Rows from block 2 of the image encoder of a small contrastive image-text model, named by matrix and row number. Rows with one number within an expert belong to one neuron, the router's apart. Each number is 128 + 24 x the weight over its row's rms, rounded and kept within 0 to 255. All counts start at 0. Numbers have three digits each.
Before each expert's rows are labels from the 100 images, of 14976, where the router gives the expert most weight on average: "colour at peak" is the nearest of a few named colours to the mean colour under the peak; "peak at" is the part of the image that holds the peak. Only what is clearly more common there than usual is listed. The data: regions of photos with short descriptions (Visual Genome).
# router: router (encoder.blocks.2.mlp.router.weight, 8x192, trained with AdamW), inputs 0-63
# up: expert up (encoder.blocks.2.mlp.up, 8x96x192), inputs 0-63
# down: expert down (encoder.blocks.2.mlp.down, 8x192x96, transposed), outputs 0-63

# expert 7
colour at peak: white
peak at: top right
router.7:105139105102088124132118142104107115125101099163077126148079131158115145127111152170127115080117080127150149157129103138129158179144157117078096144125139095155105083161135122134136131086138106
up.0:092149165159125092118168105116135155112119108143103141107134128123104136136142092051135134142091170149108135181130075177120118137164086108167137171133106136130125110147075125149132102179152099
down.0:082112164179090110180144074130145124101123123121163107111154122139116169142119103093125125131123136134123155130149109163120119071095110080133076161108132134155097143087129123115108161138134152
up.1:111092070140085141133191165141106131151115087131162095096114152147085116143130130095126105093144148107143167113098128127128120147103138104102131141132112145108105088088107131140137152104095121
down.1:121149129113138117115157158113111103132142116101165114147115136084102135142138119158088162111118079104134115141103176114121194088125108158132104139130122173109131105118102109166129093146145107
up.2:116119099127148131150119119164136112108152136154126126132097132117144136125125125150104145126150108180177100128125145129128154082140147131046095113133147125113129114097164106147130111145122123
down.2:140112082146154136093095122125077175148076168153154149132126101130102133126109127151112138130098126147113095128118176172122146152120149131093139112129160128129109164084130104131133108132129132
up.3:123137135125110126126173112132118100112138072134177133134105181130142138115095175120097136138097144123116161102100136097129121125164129122166175102095095166121140098168120147097127122125130136
down.3:114137161109164093124142140095151163177140103133131135132164163097139162051120143121107149167137121143116104140093123153097131118126106115086092167122130096110144121163126137110157117140153127
up.4:146130140147136147124122114163114144105163124105143138130089126166130134160092134129128190108132140130124131176101123090065106161113126134097145127136103158106144087123145076091122137105112088
down.4:096125136178091125107125109159113147136151074130138097093103130073183097116149109129121139115073156106139141148145124132116150164142160104133161144118158157112151127125106146143102130117173121
up.5:149182138123117159103124133142129124110116108124161127094105119122127150114150119150148105084130175147124126137098133134144131140092153088150095084150131191135110157151117124106143137098119131
down.5:130171151116121124134145142102128155105119138105127154103136125136137182148149139098126116126123136099110134157120166119084083068131148127094120117085169132155110127136151135100140140163085153
up.6:115133115168121094157136101130140063088096137103164125154107183120152125126106151119100138177153089134099181161114115185093115120147100121143124143136151121104108132129130122144155129077114145
down.6:172115123146087174131130157103146149101126117108105117154142143101119085112120129171094147136142082174152126109128127113138133156171103098137172157123112149119142123115131132153114169084097141
up.7:118104134150124177141118150136145139121145102145079103160114141099130162135111147190115123093128133105151136142109110099147151177095131182130138133083121122130146109135153140142118128060174163
down.7:123142115118081105117099110053139134101128119098126157135168117144139162117137145151148113117138169100090143123139114146159136153145129148115124109098125121136111126141136153175109104100197153
up.8:106130143108115139081176130112123093131157092127130154090112131098125107174181133097131121140134110153110163144119122167120144120142135119112136180148113126115100117123113098090111141197124157
down.8:144138133065107138113096141160129086104073133162135112118142113138122180157138158083124139097088105166152143121127136134146139122126038100111140111179130142136115134109105096135130141121145140
up.9:164157126123106111169117106154161089101093154059135096139158110091134143156139148139113149121132170170119133085148131124117091141160136132124147080137127138098110092109154138158140102126124119
down.9:105113150123142124120131127141113098083138138104121146117130134063128146101119108113122134138105130118087159113156117137098112131121138132111156135135132131130132141160099140117108139142119110

# expert 1
colour at peak: black
peak at: top centre
router.1:123131136146113108105119137128115096168135126123143146145125076132142104097147126135125118123087109169120138120117122148123133157130141156163174134145142164123168161120109161135113128131140130
up.0:129106145132116127142136144168122096104178132132121098088169122107091068089149112104123115143135157141106122084085130117127144105120121134111146130110173124144106125089138149140140138130145084
down.0:142112112165088171136122123111154131130098134140116137114142150108087125122124127123164147065117119135170148158105109128130158125124142140117151195105106098147121122099074145129130161158108138
up.1:144077129154109102089139116103137133167109150098160169144139152156139124154124122097150100142137143137148121101144144112150114103130142109120140134144129102108148085132100135089122114186124146
down.1:147143141094172138142129121124137150110096150139122124096141126141120091104141153154121152122150159120144141134138103092089149121136171163091143106122103142168096114116077123164135141162124101
up.2:139101135108071106163102154099140154126166117134131120113153121070181147155078149140107151131151079134136173144127132122136095136105090164103155129118139143122122144170148122109090095109150182
down.2:139129132150134130107101117107133125135109139096119163143124165126178142107150166101099114145118118097123170133113132116121162133128137113083154114122171109141148124101160163123118080112106133
up.3:114109096127110121123141084126184110167186120171121161104137157145078138112120096158140094148145083139092131093140154111142062130093110160036153122104137140136137121072157151134112099144160151
down.3:120162129127128117150121116149124155095118088092119123145116112083109166099112135112119137140094090103175134160142112129129131136117164120115127133115160128150162098156130142120088106131129135
up.4:133134135134155131126112139165140135116098125143126130138157099119135152136117106138130162156149120139086166148086138138094099111107097113118186148170158115114172165113130079143114145133128103
down.4:126111170114138142116138135093130167105139149171105103158136118116173144163089111137114147106129095112148127136125117135159098097132117116135159134109135111109140098075125104101110119143132166
up.5:109110121141127117099122153158127132134145088139166112129143099137105155169159145112102128066134091145112137122166156064132139117093123152150113109140127114129155106120112125168145115153117111
down.5:174154135053121120165109116126151128121088138145122160136099109115140121112121133165119154125125140136157132130104143123102152135186134111136140129095111174109063145107094116108121141120155180
up.6:128152112103101143113135134134125098157137076150159134143122161127114111095093129128174152085102082118147134126128170105112147121161150116092167138113117168124144110111157163194119147143093109
down.6:152086131131119133150142147122141138125132116117128133093151164127116136139100104134145123111158120099087116122150120127163133126112071136142104116105131143106154128162123125144136134146133102
up.7:106150144102104153124126118142124127134120108099131152142129110143111141129160161133134130148139093123147145159144141155154131110128090093147119171109151132144109092093103150095136159144099107
down.7:118122129099109101056151070105124108160140137166136122146128128153096171142082131120148130129143155119134108185151100128160168108094132109127117091158126108098121119098123158113135143148118116
up.8:108151125111165126132170145132191150118132174152093099107131122124116121109067104116146139130150133132165111107122077155105065143130149103110156151144131118136168142150119142127197113133110105
down.8:131131130123152113129091171104141196093175144145107122126160133115143137163121082160129136091151125104126103132127116118099125114142135125162175180109092126140108084155152125166089087146123135
up.9:119136128114138162134105139162150112122169109125135103097090102138116124133097117161123138150106129146122143146114088143101093154122093111143137139117139139113125141068123128150146146079150130
down.9:149092064160138148158080157158127109080123101109115122165147100109137111127114153140124147160128160170126106156106129102111120127102119123104170124181136120132158172105101152131111118112169124

# expert 6
colour at peak: black
peak at: bottom centre
router.6:140118122116173103149090145098137171142131125149139117145136144140134130116156131176134109131175121124123109143098116150149154120131159097171128113146096185117139137094100158154074135092128155
up.0:151160190105136096171142142177113091169121143099132143130110113088145135112135105102129115123142158126072112152105095087152133142087140119145110146138110139111136164096175110096131182168134114
down.0:096076099124122137128171136103142122176196127120114177137121143140085158106137127151131111150163148150130135130134132117124105098128137087159119145094115097120132167155124141108171109092127153
up.1:085136107167136118096130074089135158118137116138099112170100110176093146130121103159098139165135146157138132107152127166098129151152174130093117152154110168131116149158138139145126157113125124
down.1:177157110141100127073115121081126072096138098100151166129157142153126132115123152115113118175101130120112139139097136133153156109129156122133105175167130127129121103121100106112127117119148145
up.2:174116143121126137110149142108183107133130129127124165093120152074107094138132132134106136128120120099142120115122133115091134145128176130145139129103157106109114099098085112126142138107144112
down.2:098185109110139134106141119103181131168120117096129122175117118147092158108126148111077130153149131172132107138172142132142150139106127183085160113171109121131127096108094166162146081103138143
up.3:167130092124089173123128126137131134138172077167115090107146121136119151132157116123145156113114140145148102134154127122145109087137082175147140071139130154082155168131120093127149179165097166
down.3:141100130135147166176115103095097166127128101122138120129142115101112156122132113129133174140131117114162110089185101141137144122158142128160071135147083171112113178128090111149128133127159142
up.4:109133115146134128148135110109133136158106109143144143137202107118110089093130098136127162114126090095145096115186107096112149133101142133144187136115130125064153132126142095157119185145081174
down.4:119128146117144119177111128086122108142130120134134127136161144172138133125162089109126114162103102133093107144120096142142130081122096113111173090151124174122155181113100116092152132121113112
up.5:164104133134122139138134148145129116118165139124137138155079114095112140139161138149126144137179115127145110141107171098115084138136107110129123121110127144143192119112129116163119120076127142
down.5:137115085154162148185111145113137195125142078158146124120127123102159099114110123147114141100114080134136121126152126130151124089149122161117131175097068171077131109139127152171129133120094145
up.6:142112110167084115142108146146137099096152147137120112133142146158146139160107133158125133102117106116135093108125160134159128108104096132136147069101128095144133141117155107055124178135139177
down.6:134159115089165108132139175112146112103115089140115122137137144136100117125101139141058070123135152100152142127132111078131143103114114091119085111102142167124161157160167145112118134105121167
up.7:108131146133081160152145142135113124103122151156123089127128123096093162160122140072140129092141153120116154133167084098153140141102134158153108113096099163175091155118127139113134126135158154
down.7:131153130154094156140192120140199160104111145187121118096133081134088087170159078146165138135111140133132105101136112162147121132123151107121133101128106144171142109108089147136131114132114108
up.8:150110116145091134130132167121161126108131132133168117105128153162146147145087100150127125081130094151131105103109150146123138120134160080146124156125113136155146147110111144117109141121124177
down.8:105112156168135144147154122119139155102175171137157097156142118126088155116112131138115119165161125155116140116116116165145106074116156108106129131153143129131091065140120182155099107076092126
up.9:165143146129167104135156185106153136123137130174095092169144116112141170155124095125104120092087146096140145145155142179096125121147102121149149136098127094126194107134158117110119128118092144
down.9:166091120119123161118107131104138157122100149128165128097116097163104137131135120137128154104174156117119076150150135098124123147122113143174119154103113121161105177120128110162128109142074153

# expert 4
colour at peak: brown
peak at: bottom right
router.4:108180127143143114169138156118137123114132102156152117117128100097128113127176100138139169157163122124109087160148088168141132117153133121146160098139136160084162154089112175125146113163125154
up.0:133152110141092107117127129141132134112134145147150137154159161139153112101127145114154114144150104133157134088147106132148110135108144125129102152152181039135129118160144088157138112109148168
down.0:140133162112094139126137131167097131083140167125115110132066109111134109110106099121166122139139132084150106066159125134172109096152129145136096181160132101143127124158162128140127103109112193
up.1:140152109126121090094113157117122145129140117106102112159149150171163144164122148180155095124141130113152136121150096081139169180114116133091146147099145142143148064175160135104175141070153143
down.1:126112111160121106175140135138101180103111166122136125161092133150104123150129134132098139113141112129136058102131096101113176136132119077149117171129136140109152117126117144131104136121164121
up.2:168152123115130157166124148160129117140150130161117120146129119104121092136137119153125155155142108115134144102125093131152107088113032122160110159148132108128164126089186073132136102136127110
down.2:121139128116135117102105143163117123150099110150098130117136104146132137101108148143144110151153122138145104139129145118161130126156143166182100103159128153183123105140156077125093107139125172
up.3:128133134166098124120137128129123167139171113104141141104139097116098133090150065147143133146126129134150120106154124172105128145122153155093141095154098125103130139141122110138114147139156096
down.3:086155124160096189126090154145118149144100163111192126136115127145120095120110109131108154109096115129107145124139146121117129100128140132123091104131155115100184166133126089125175092140130148
up.4:162136136117143115089112164120135122192130173132127141087123157164091170134151116107159077113151119075115098149162087083130072145116096131099168111113161113165132120137160130137171126171121169
down.4:162124124109126116152081143154173152130143156131115111145161107108165094106098136103131126124129094164096158103123094121100122146124099157167115151181144120098135137125163148145114116105116145
up.5:110143099091145131128115104147155102158102117118101139123146095154105151099144134100125113141143079149118114178130149123151155164122098145091125098127111101134114085135130104116144163123131089
down.5:148112149164139133085145128124110148122116090138136180111138120101108149139132123114148095166106100132149131138098147128157139141134113127158083098124123085177106090164130110129118109172115138
up.6:142166164143117146120112139121181139139130107149147120112135114103114092079162122133101119128126101074140152096161121153140114127125102132143113105143122127119169135155106127106175111162116157
down.6:164129142106131069105150127134152139127144110097140148137138143104156075137172101121127124072114130140156090114118117154136150155140137110106118166128111107117143123133117132133171097105143144
up.7:089133142155171170166119135120142094197133129125123074181144112124157114119114136177132109101118137141084130146121144114108134111105117114116137090151132126121088133162163144141134069126123104
down.7:131126098139139128101130140156123101122091061117136128151107110084174123106116111141168162165091119156166147111124101137115140163133129086133113120072112139147114151125173149117103171110107169
up.8:105117091140129156114146090121130093138127135093101187116096095160089156094129127144100150158148121114170137123095106129152143135105130109131107125141110089146102090147165147156127172199089122
down.8:147096132098142125125122141109124093144123183091176139126128133124136126132115149120109152114119150100091139103158148101108149121114096158168135153102109170091158146131172166121124068164119149
up.9:115138105149158142124083153130135139163133084159130090162155109148118137104130094139121114150104111123139128118134098122091081150132097107096142053137135110104124157159141145108138133100086118
down.9:106120103144132150135103117129134080140110129142111121126093148172130120112156149097120147097093118153140111188115117160120115164098136100090134142180155136103158183114131107148114159121148148