Weights of a small contrastive image-text model: text encoder width 128, 203450 training examples.
Rows from block 2 of the image encoder of a small contrastive image-text model, named by matrix and row number. Rows with one number within an expert belong to one neuron, the router's apart. Each number is 50 + 12 x the weight over its row's rms, rounded and kept within 0 to 99. All counts start at 0.
Before each expert's rows are labels from the 100 images, of 14976, where the router gives the expert most weight on average: "peak at" is the part of the image that holds the peak; "colour at peak" is the nearest of a few named colours to the mean colour under the peak. Only what is clearly more common there than usual is listed. The data: regions of photos with short descriptions (Visual Genome).
# router: router (encoder.blocks.2.mlp.router.weight, 8x192, trained with AdamW), inputs 0-63
# up: expert up (encoder.blocks.2.mlp.up, 8x96x192), inputs 0-63
# down: expert down (encoder.blocks.2.mlp.down, 8x192x96, transposed), outputs 0-63

# expert 7
peak at: top right
colour at peak: white
router.7:38 55 39 37 30 48 52 45 57 38 40 44 48 37 35 68 24 49 60 25 52 65 43 58 50 42 62 71 49 43 26 44 26 49 61 61 65 51 38 55 51 65 76 58 64 45 25 34 58 49 56 34 64 38 28 66 53 47 53 54 52 29 55 39
up.20:43 50 88 52 59 50 35 60 54 68 52 24 41 47 57 51 30 39 58 46 46 52 28 37 62 49 49 50 21 48 57 35 42 45 56 65 46 24 43 55 65 33 39 46 34 46 80 51 62 63 50 61 51 59 35 40 58 57 54 36 45 68 55 52
down.20:43 55 51 33 42 42 49 55 66 66 34 46 36 46 57 41 44 48 36 60 51 33 56 44 55 66 36 66 45 44 41 36 57 61 35 60 63 51 76 45 62 62 36 59 39 46 31 42 53 56 55 58 55 42 60 62 46 66 42 46 32 49 38 50
up.21:65 60 60 56 55 34 38 37 33 48 59 71 40 73 76 48 53 37 34 35 42 43 60 49 59 58 60 48 76 67 53 34 62 65 62 48 52 60 58 60 30 37 51 41 42 54 43 44 47 60 43 52 47 40 46 69 61 65 32 58 42 46 32 61
down.21:37 41 53 64 69 54 65 66 42 56 59 68 56 62 39 46 43 46 52 57 45 39 37 48 52 58 44 36 44 68 92 55 58 50 42 43 54 39 65 50 45 46 52 32 73 27 48 71 42 55 45 61 50 56 75 39 67 55 50 49 53 26 71 41
up.22:50 51 71 41 43 61 53 51 55 53 30 45 44 39 69 55 58 51 50 73 46 62 52 24 52 59 58 22 58 47 46 44 33 38 53 34 38 33 63 54 53 46 48 56 50 53 37 70 44 42 59 55 39 38 65 38 65 52 58 38 35 55 41 37
down.22:31 48 42 41 40 58 43 66 44 47 43 45 40 59 52 48 62 26 45 44 49 61 45 38 48 33 46 53 67 62 43 44 53 63 58 45 45 51 54 70 44 63 33 59 61 66 44 37 38 27 44 70 53 55 34 75 58 67 57 54 37 41 67 54
up.23:53 49 44 69 53 27 45 59 35 44 74 50 41 65 53 48 52 52 52 58 60 53 46 50 34 51 66 33 31 69 61 50 40 68 72 45 51 46 34 46 43 62 35 67 55 58 50 49 44 58 33 45 46 45 28 79 42 49 48 58 54 31 33 58
down.23:50 40 51 83 57 59 46 57 80 44 13 38 55 55 32 19 33 63 40 24 39 41 48 51 41 62 47 54 51 47 77 51 67 51 62 61 52 31 35 50 45 61 30 37 49 53 51 55 55 42 50 51 43 68 50 63 70 60 74 40 68 49 51 68
up.24:37 57 60 43 38 61 36 43 50 59 57 65 53 66 52 49 50 61 45 27 56 64 34 34 44 48 67 53 65 53 54 35 33 31 57 40 55 41 52 47 57 54 61 39 58 42 66 41 61 53 25 51 52 49 53 66 44 57 67 42 49 62 52 31
down.24:55 55 56 24 52 52 42 66 51 38 45 32 20 45 46 57 59 54 35 46 62 46 53 53 39 54 62 59 54 43 40 50 51 35 58 28 53 62 70 55 54 55 45 40 51 54 45 29 56 52 68 64 48 36 33 60 44 42 72 41 52 53 62 43

# expert 6
peak at: bottom centre
colour at peak: black
router.6:56 45 47 44 73 37 60 31 59 35 55 72 57 51 49 61 55 45 58 54 58 56 53 51 44 64 51 74 53 41 51 73 46 48 47 40 57 35 44 61 61 63 46 51 66 35 72 50 43 59 34 79 44 56 54 33 36 65 63 23 53 32 50 63
up.20:32 37 42 46 40 47 50 55 32 60 48 72 44 54 39 39 65 51 60 40 42 68 57 52 75 50 55 61 67 35 63 57 65 37 56 55 41 64 45 33 26 42 34 59 42 45 57 46 47 51 41 38 57 51 54 82 52 31 62 49 33 70 55 42
down.20:63 55 44 78 66 38 48 39 38 41 47 56 42 35 40 51 35 69 34 29 52 61 70 47 56 41 66 62 68 54 69 37 48 49 49 43 73 59 55 55 59 54 37 47 36 52 48 55 75 52 47 42 63 51 34 42 46 45 45 58 30 24 62 51
up.21:35 43 59 61 62 48 50 56 48 58 36 42 46 42 54 47 63 36 38 53 52 51 69 53 56 50 31 60 57 22 33 49 75 47 53 44 56 29 74 64 69 38 36 49 67 38 52 59 30 41 51 49 36 37 51 32 49 48 50 49 68 49 46 19
down.21:76 53 57 37 59 57 48 32 25 31 45 34 53 38 61 56 59 50 68 59 50 63 35 48 60 55 47 53 39 59 78 42 70 59 45 65 40 47 50 51 43 75 72 61 39 42 44 62 54 55 47 30 41 49 34 57 40 52 31 45 40 58 44 36
up.22:69 40 57 45 29 64 52 49 32 28 40 54 42 42 31 53 75 52 51 63 45 54 58 42 57 48 39 43 55 63 63 48 71 47 55 42 35 50 58 55 42 43 43 44 59 40 49 55 17 55 69 58 35 40 68 50 41 77 45 30 60 44 40 57
down.22:49 42 35 43 34 57 39 50 30 44 51 32 62 42 38 38 68 57 60 55 44 32 51 49 44 54 44 48 57 45 71 43 66 72 53 55 38 48 59 49 37 24 61 36 49 51 45 45 48 55 50 56 35 51 34 42 50 51 44 48 55 55 74 31
up.23:48 69 32 41 40 62 33 57 24 49 60 55 54 37 46 58 23 43 71 50 45 71 54 53 49 66 59 39 35 46 35 54 37 58 31 32 52 50 58 53 66 73 61 52 67 53 47 41 54 30 44 47 49 45 53 63 72 39 23 52 58 60 43 30
down.23:55 39 53 35 58 60 70 55 50 65 35 53 46 43 36 35 36 48 57 47 52 36 55 18 53 55 64 57 51 40 53 39 48 39 47 43 64 34 43 35 66 59 28 43 48 19 46 57 54 52 51 59 43 51 51 50 40 46 39 48 44 44 44 35
up.24:40 50 58 79 69 34 58 52 70 66 52 75 52 38 55 49 32 25 47 45 45 45 41 74 68 33 42 44 33 31 24 66 38 62 41 38 42 64 25 31 64 68 47 56 50 47 55 42 33 35 50 26 58 67 45 71 46 44 62 43 49 38 33 47
down.24:36 69 58 60 39 46 45 67 61 57 55 54 39 46 49 67 58 34 54 46 57 52 47 50 48 65 53 53 46 50 48 58 54 48 35 31 56 46 64 58 62 37 60 13 22 49 47 65 32 49 56 55 59 67 33 45 46 45 52 55 66 57 56 49

# expert 1
peak at: top centre
colour at peak: black
router.1:48 52 54 59 43 40 38 46 54 50 43 34 70 53 49 47 58 59 59 49 24 52 57 38 35 59 49 54 49 45 47 29 40 70 46 55 46 44 47 60 47 53 65 51 57 64 68 73 53 58 57 68 48 70 66 46 40 66 53 42 50 51 56 51
up.20:47 37 56 67 51 62 44 29 34 43 74 40 48 46 31 56 43 56 67 70 47 71 37 59 36 55 49 59 42 47 30 39 74 31 39 40 49 44 29 38 44 53 54 29 72 58 42 43 51 54 47 47 56 94 33 44 44 40 38 39 60 53 66 47
down.20:57 38 62 58 43 69 59 59 40 58 18 37 43 54 45 53 50 62 69 66 48 56 47 38 41 42 51 62 44 24 43 48 65 61 40 53 55 53 45 58 56 56 59 44 47 65 57 56 65 61 25 33 59 36 51 62 38 62 60 23 52 69 52 35
up.21:55 71 59 51 47 46 36 51 24 58 55 58 21 47 58 61 62 75 45 40 52 56 69 76 61 46 46 30 61 62 39 44 47 50 61 57 59 42 56 50 64 49 78 37 44 54 35 73 53 59 53 54 57 51 25 37 42 56 51 48 32 41 40 63
down.21:40 57 39 39 53 49 57 57 86 42 37 42 48 51 68 64 67 46 57 42 49 55 54 39 66 56 58 54 56 49 57 50 69 51 47 36 36 24 47 32 45 28 29 61 50 63 74 53 57 68 39 76 24 59 78 53 49 36 52 66 41 40 62 42
up.22:70 48 38 60 60 46 31 56 23 39 55 50 45 41 42 65 48 61 62 40 48 42 40 67 52 40 22 50 72 49 52 54 67 43 48 53 47 50 41 67 45 29 54 27 36 39 41 48 47 55 54 28 59 45 67 47 69 46 50 44 64 53 55 45
down.22:58 64 44 60 62 57 54 39 42 63 45 46 42 90 46 56 62 90 49 73 42 52 44 42 63 56 56 49 43 52 34 42 58 48 47 52 45 47 67 57 73 50 47 37 46 57 54 46 42 35 25 77 56 55 56 63 63 41 45 48 46 55 55 35
up.23:44 58 61 60 31 56 59 46 47 57 28 46 63 47 53 45 34 43 44 31 64 62 21 47 44 42 29 32 62 46 55 63 51 59 52 47 35 24 37 69 51 54 65 48 57 52 50 55 60 48 47 40 70 35 68 49 63 46 34 11 61 51 47 42
down.23:68 47 43 57 60 42 68 48 55 39 41 60 38 57 40 59 30 43 34 41 48 38 70 55 46 51 51 48 45 68 71 82 43 44 46 63 70 57 42 46 68 45 40 29 53 41 53 39 59 72 50 49 45 43 55 43 45 56 74 47 55 52 43 52
up.24:50 35 40 47 51 50 43 49 55 58 34 41 57 56 25 54 55 38 37 50 70 39 39 62 65 47 57 12 55 56 53 29 50 49 55 68 43 47 51 46 34 33 57 64 55 52 24 45 43 75 41 60 41 44 37 35 37 15 51 62 51 29 36 45
down.24:55 38 53 43 33 60 41 63 56 56 53 54 40 40 45 64 35 40 35 49 59 41 40 44 45 31 69 31 70 72 54 61 56 48 55 58 40 55 65 49 56 51 52 56 39 35 37 41 68 48 54 59 64 52 18 58 52 40 52 49 35 65 49 69

# expert 4
peak at: bottom right
colour at peak: brown
router.4:40 76 49 57 57 43 70 55 64 45 54 48 43 52 37 64 62 44 45 50 36 35 50 42 49 74 36 55 56 70 65 67 47 48 40 29 66 60 30 70 56 52 45 62 52 46 59 66 35 55 54 66 28 67 63 31 42 74 49 59 42 67 48 63
up.20:47 60 53 54 50 61 49 39 64 27 48 49 24 41 44 74 43 55 37 56 82 58 56 80 51 57 48 55 62 47 47 38 38 54 49 45 66 59 46 69 48 56 65 60 38 45 41 43 46 46 55 53 55 24 39 71 65 74 50 60 34 58 56 29
down.20:45 49 60 65 63 48 54 67 39 43 46 47 35 57 43 48 42 49 40 50 56 51 69 59 41 49 39 55 35 34 32 60 56 68 51 45 62 55 54 78 57 49 44 39 76 40 51 44 55 34 68 54 56 17 66 84 54 72 56 36 48 50 35 51
up.21:47 41 35 21 51 53 64 58 39 45 52 37 53 64 52 65 42 58 61 48 41 52 76 54 49 62 63 36 36 48 29 44 63 55 36 35 48 48 28 44 52 62 35 62 60 67 39 48 34 46 50 53 49 29 37 67 44 45 43 36 41 61 43 69
down.21:42 37 46 31 48 41 28 70 50 57 50 30 47 55 72 39 47 49 40 48 73 57 53 42 37 40 77 49 54 55 51 61 41 76 57 51 54 63 47 48 49 52 65 40 43 39 56 51 61 72 60 65 49 30 60 54 29 47 52 48 60 54 63 60
up.22:40 54 64 57 42 42 61 51 36 36 54 53 62 70 48 43 63 65 35 55 53 81 37 30 45 64 46 42 51 50 82 49 32 35 60 22 37 56 59 44 65 25 35 43 52 58 51 41 29 78 49 41 54 64 67 69 32 51 47 39 39 60 55 68
down.22:39 53 24 58 42 65 42 37 53 24 39 56 45 50 46 43 47 44 52 61 42 35 33 36 35 36 55 54 48 61 50 53 43 52 38 68 25 35 32 71 53 48 49 42 58 58 42 41 92 35 35 65 30 50 55 36 32 61 71 60 68 80 62 50
up.23:49 62 61 72 45 47 41 52 71 37 64 58 74 76 47 60 59 15 42 59 57 44 68 48 51 66 55 49 50 31 46 42 51 67 63 71 56 63 66 38 48 48 67 47 50 50 44 52 31 36 59 24 39 78 31 53 64 50 58 46 43 67 56 38
down.23:65 60 56 17 25 55 59 57 39 61 36 38 75 53 34 53 49 51 47 38 61 54 54 46 47 52 57 62 46 38 58 34 57 48 53 29 51 45 51 59 48 47 70 39 60 52 57 47 73 44 38 33 38 39 32 68 72 58 50 55 28 56 49 55
up.24:38 52 34 63 54 45 38 69 55 49 64 49 37 51 65 72 47 69 46 42 71 54 55 68 59 43 57 21 41 36 45 58 46 50 60 53 70 42 50 75 42 57 50 53 42 37 36 39 64 64 53 17 47 40 45 61 20 21 51 49 53 62 63 61
down.24:44 70 62 33 49 58 36 58 62 38 59 51 46 62 43 28 49 51 48 49 58 34 35 69 54 72 55 56 55 53 44 52 47 38 34 71 55 55 53 54 41 44 48 40 32 56 53 55 55 39 41 57 42 52 55 52 46 67 47 60 58 38 66 51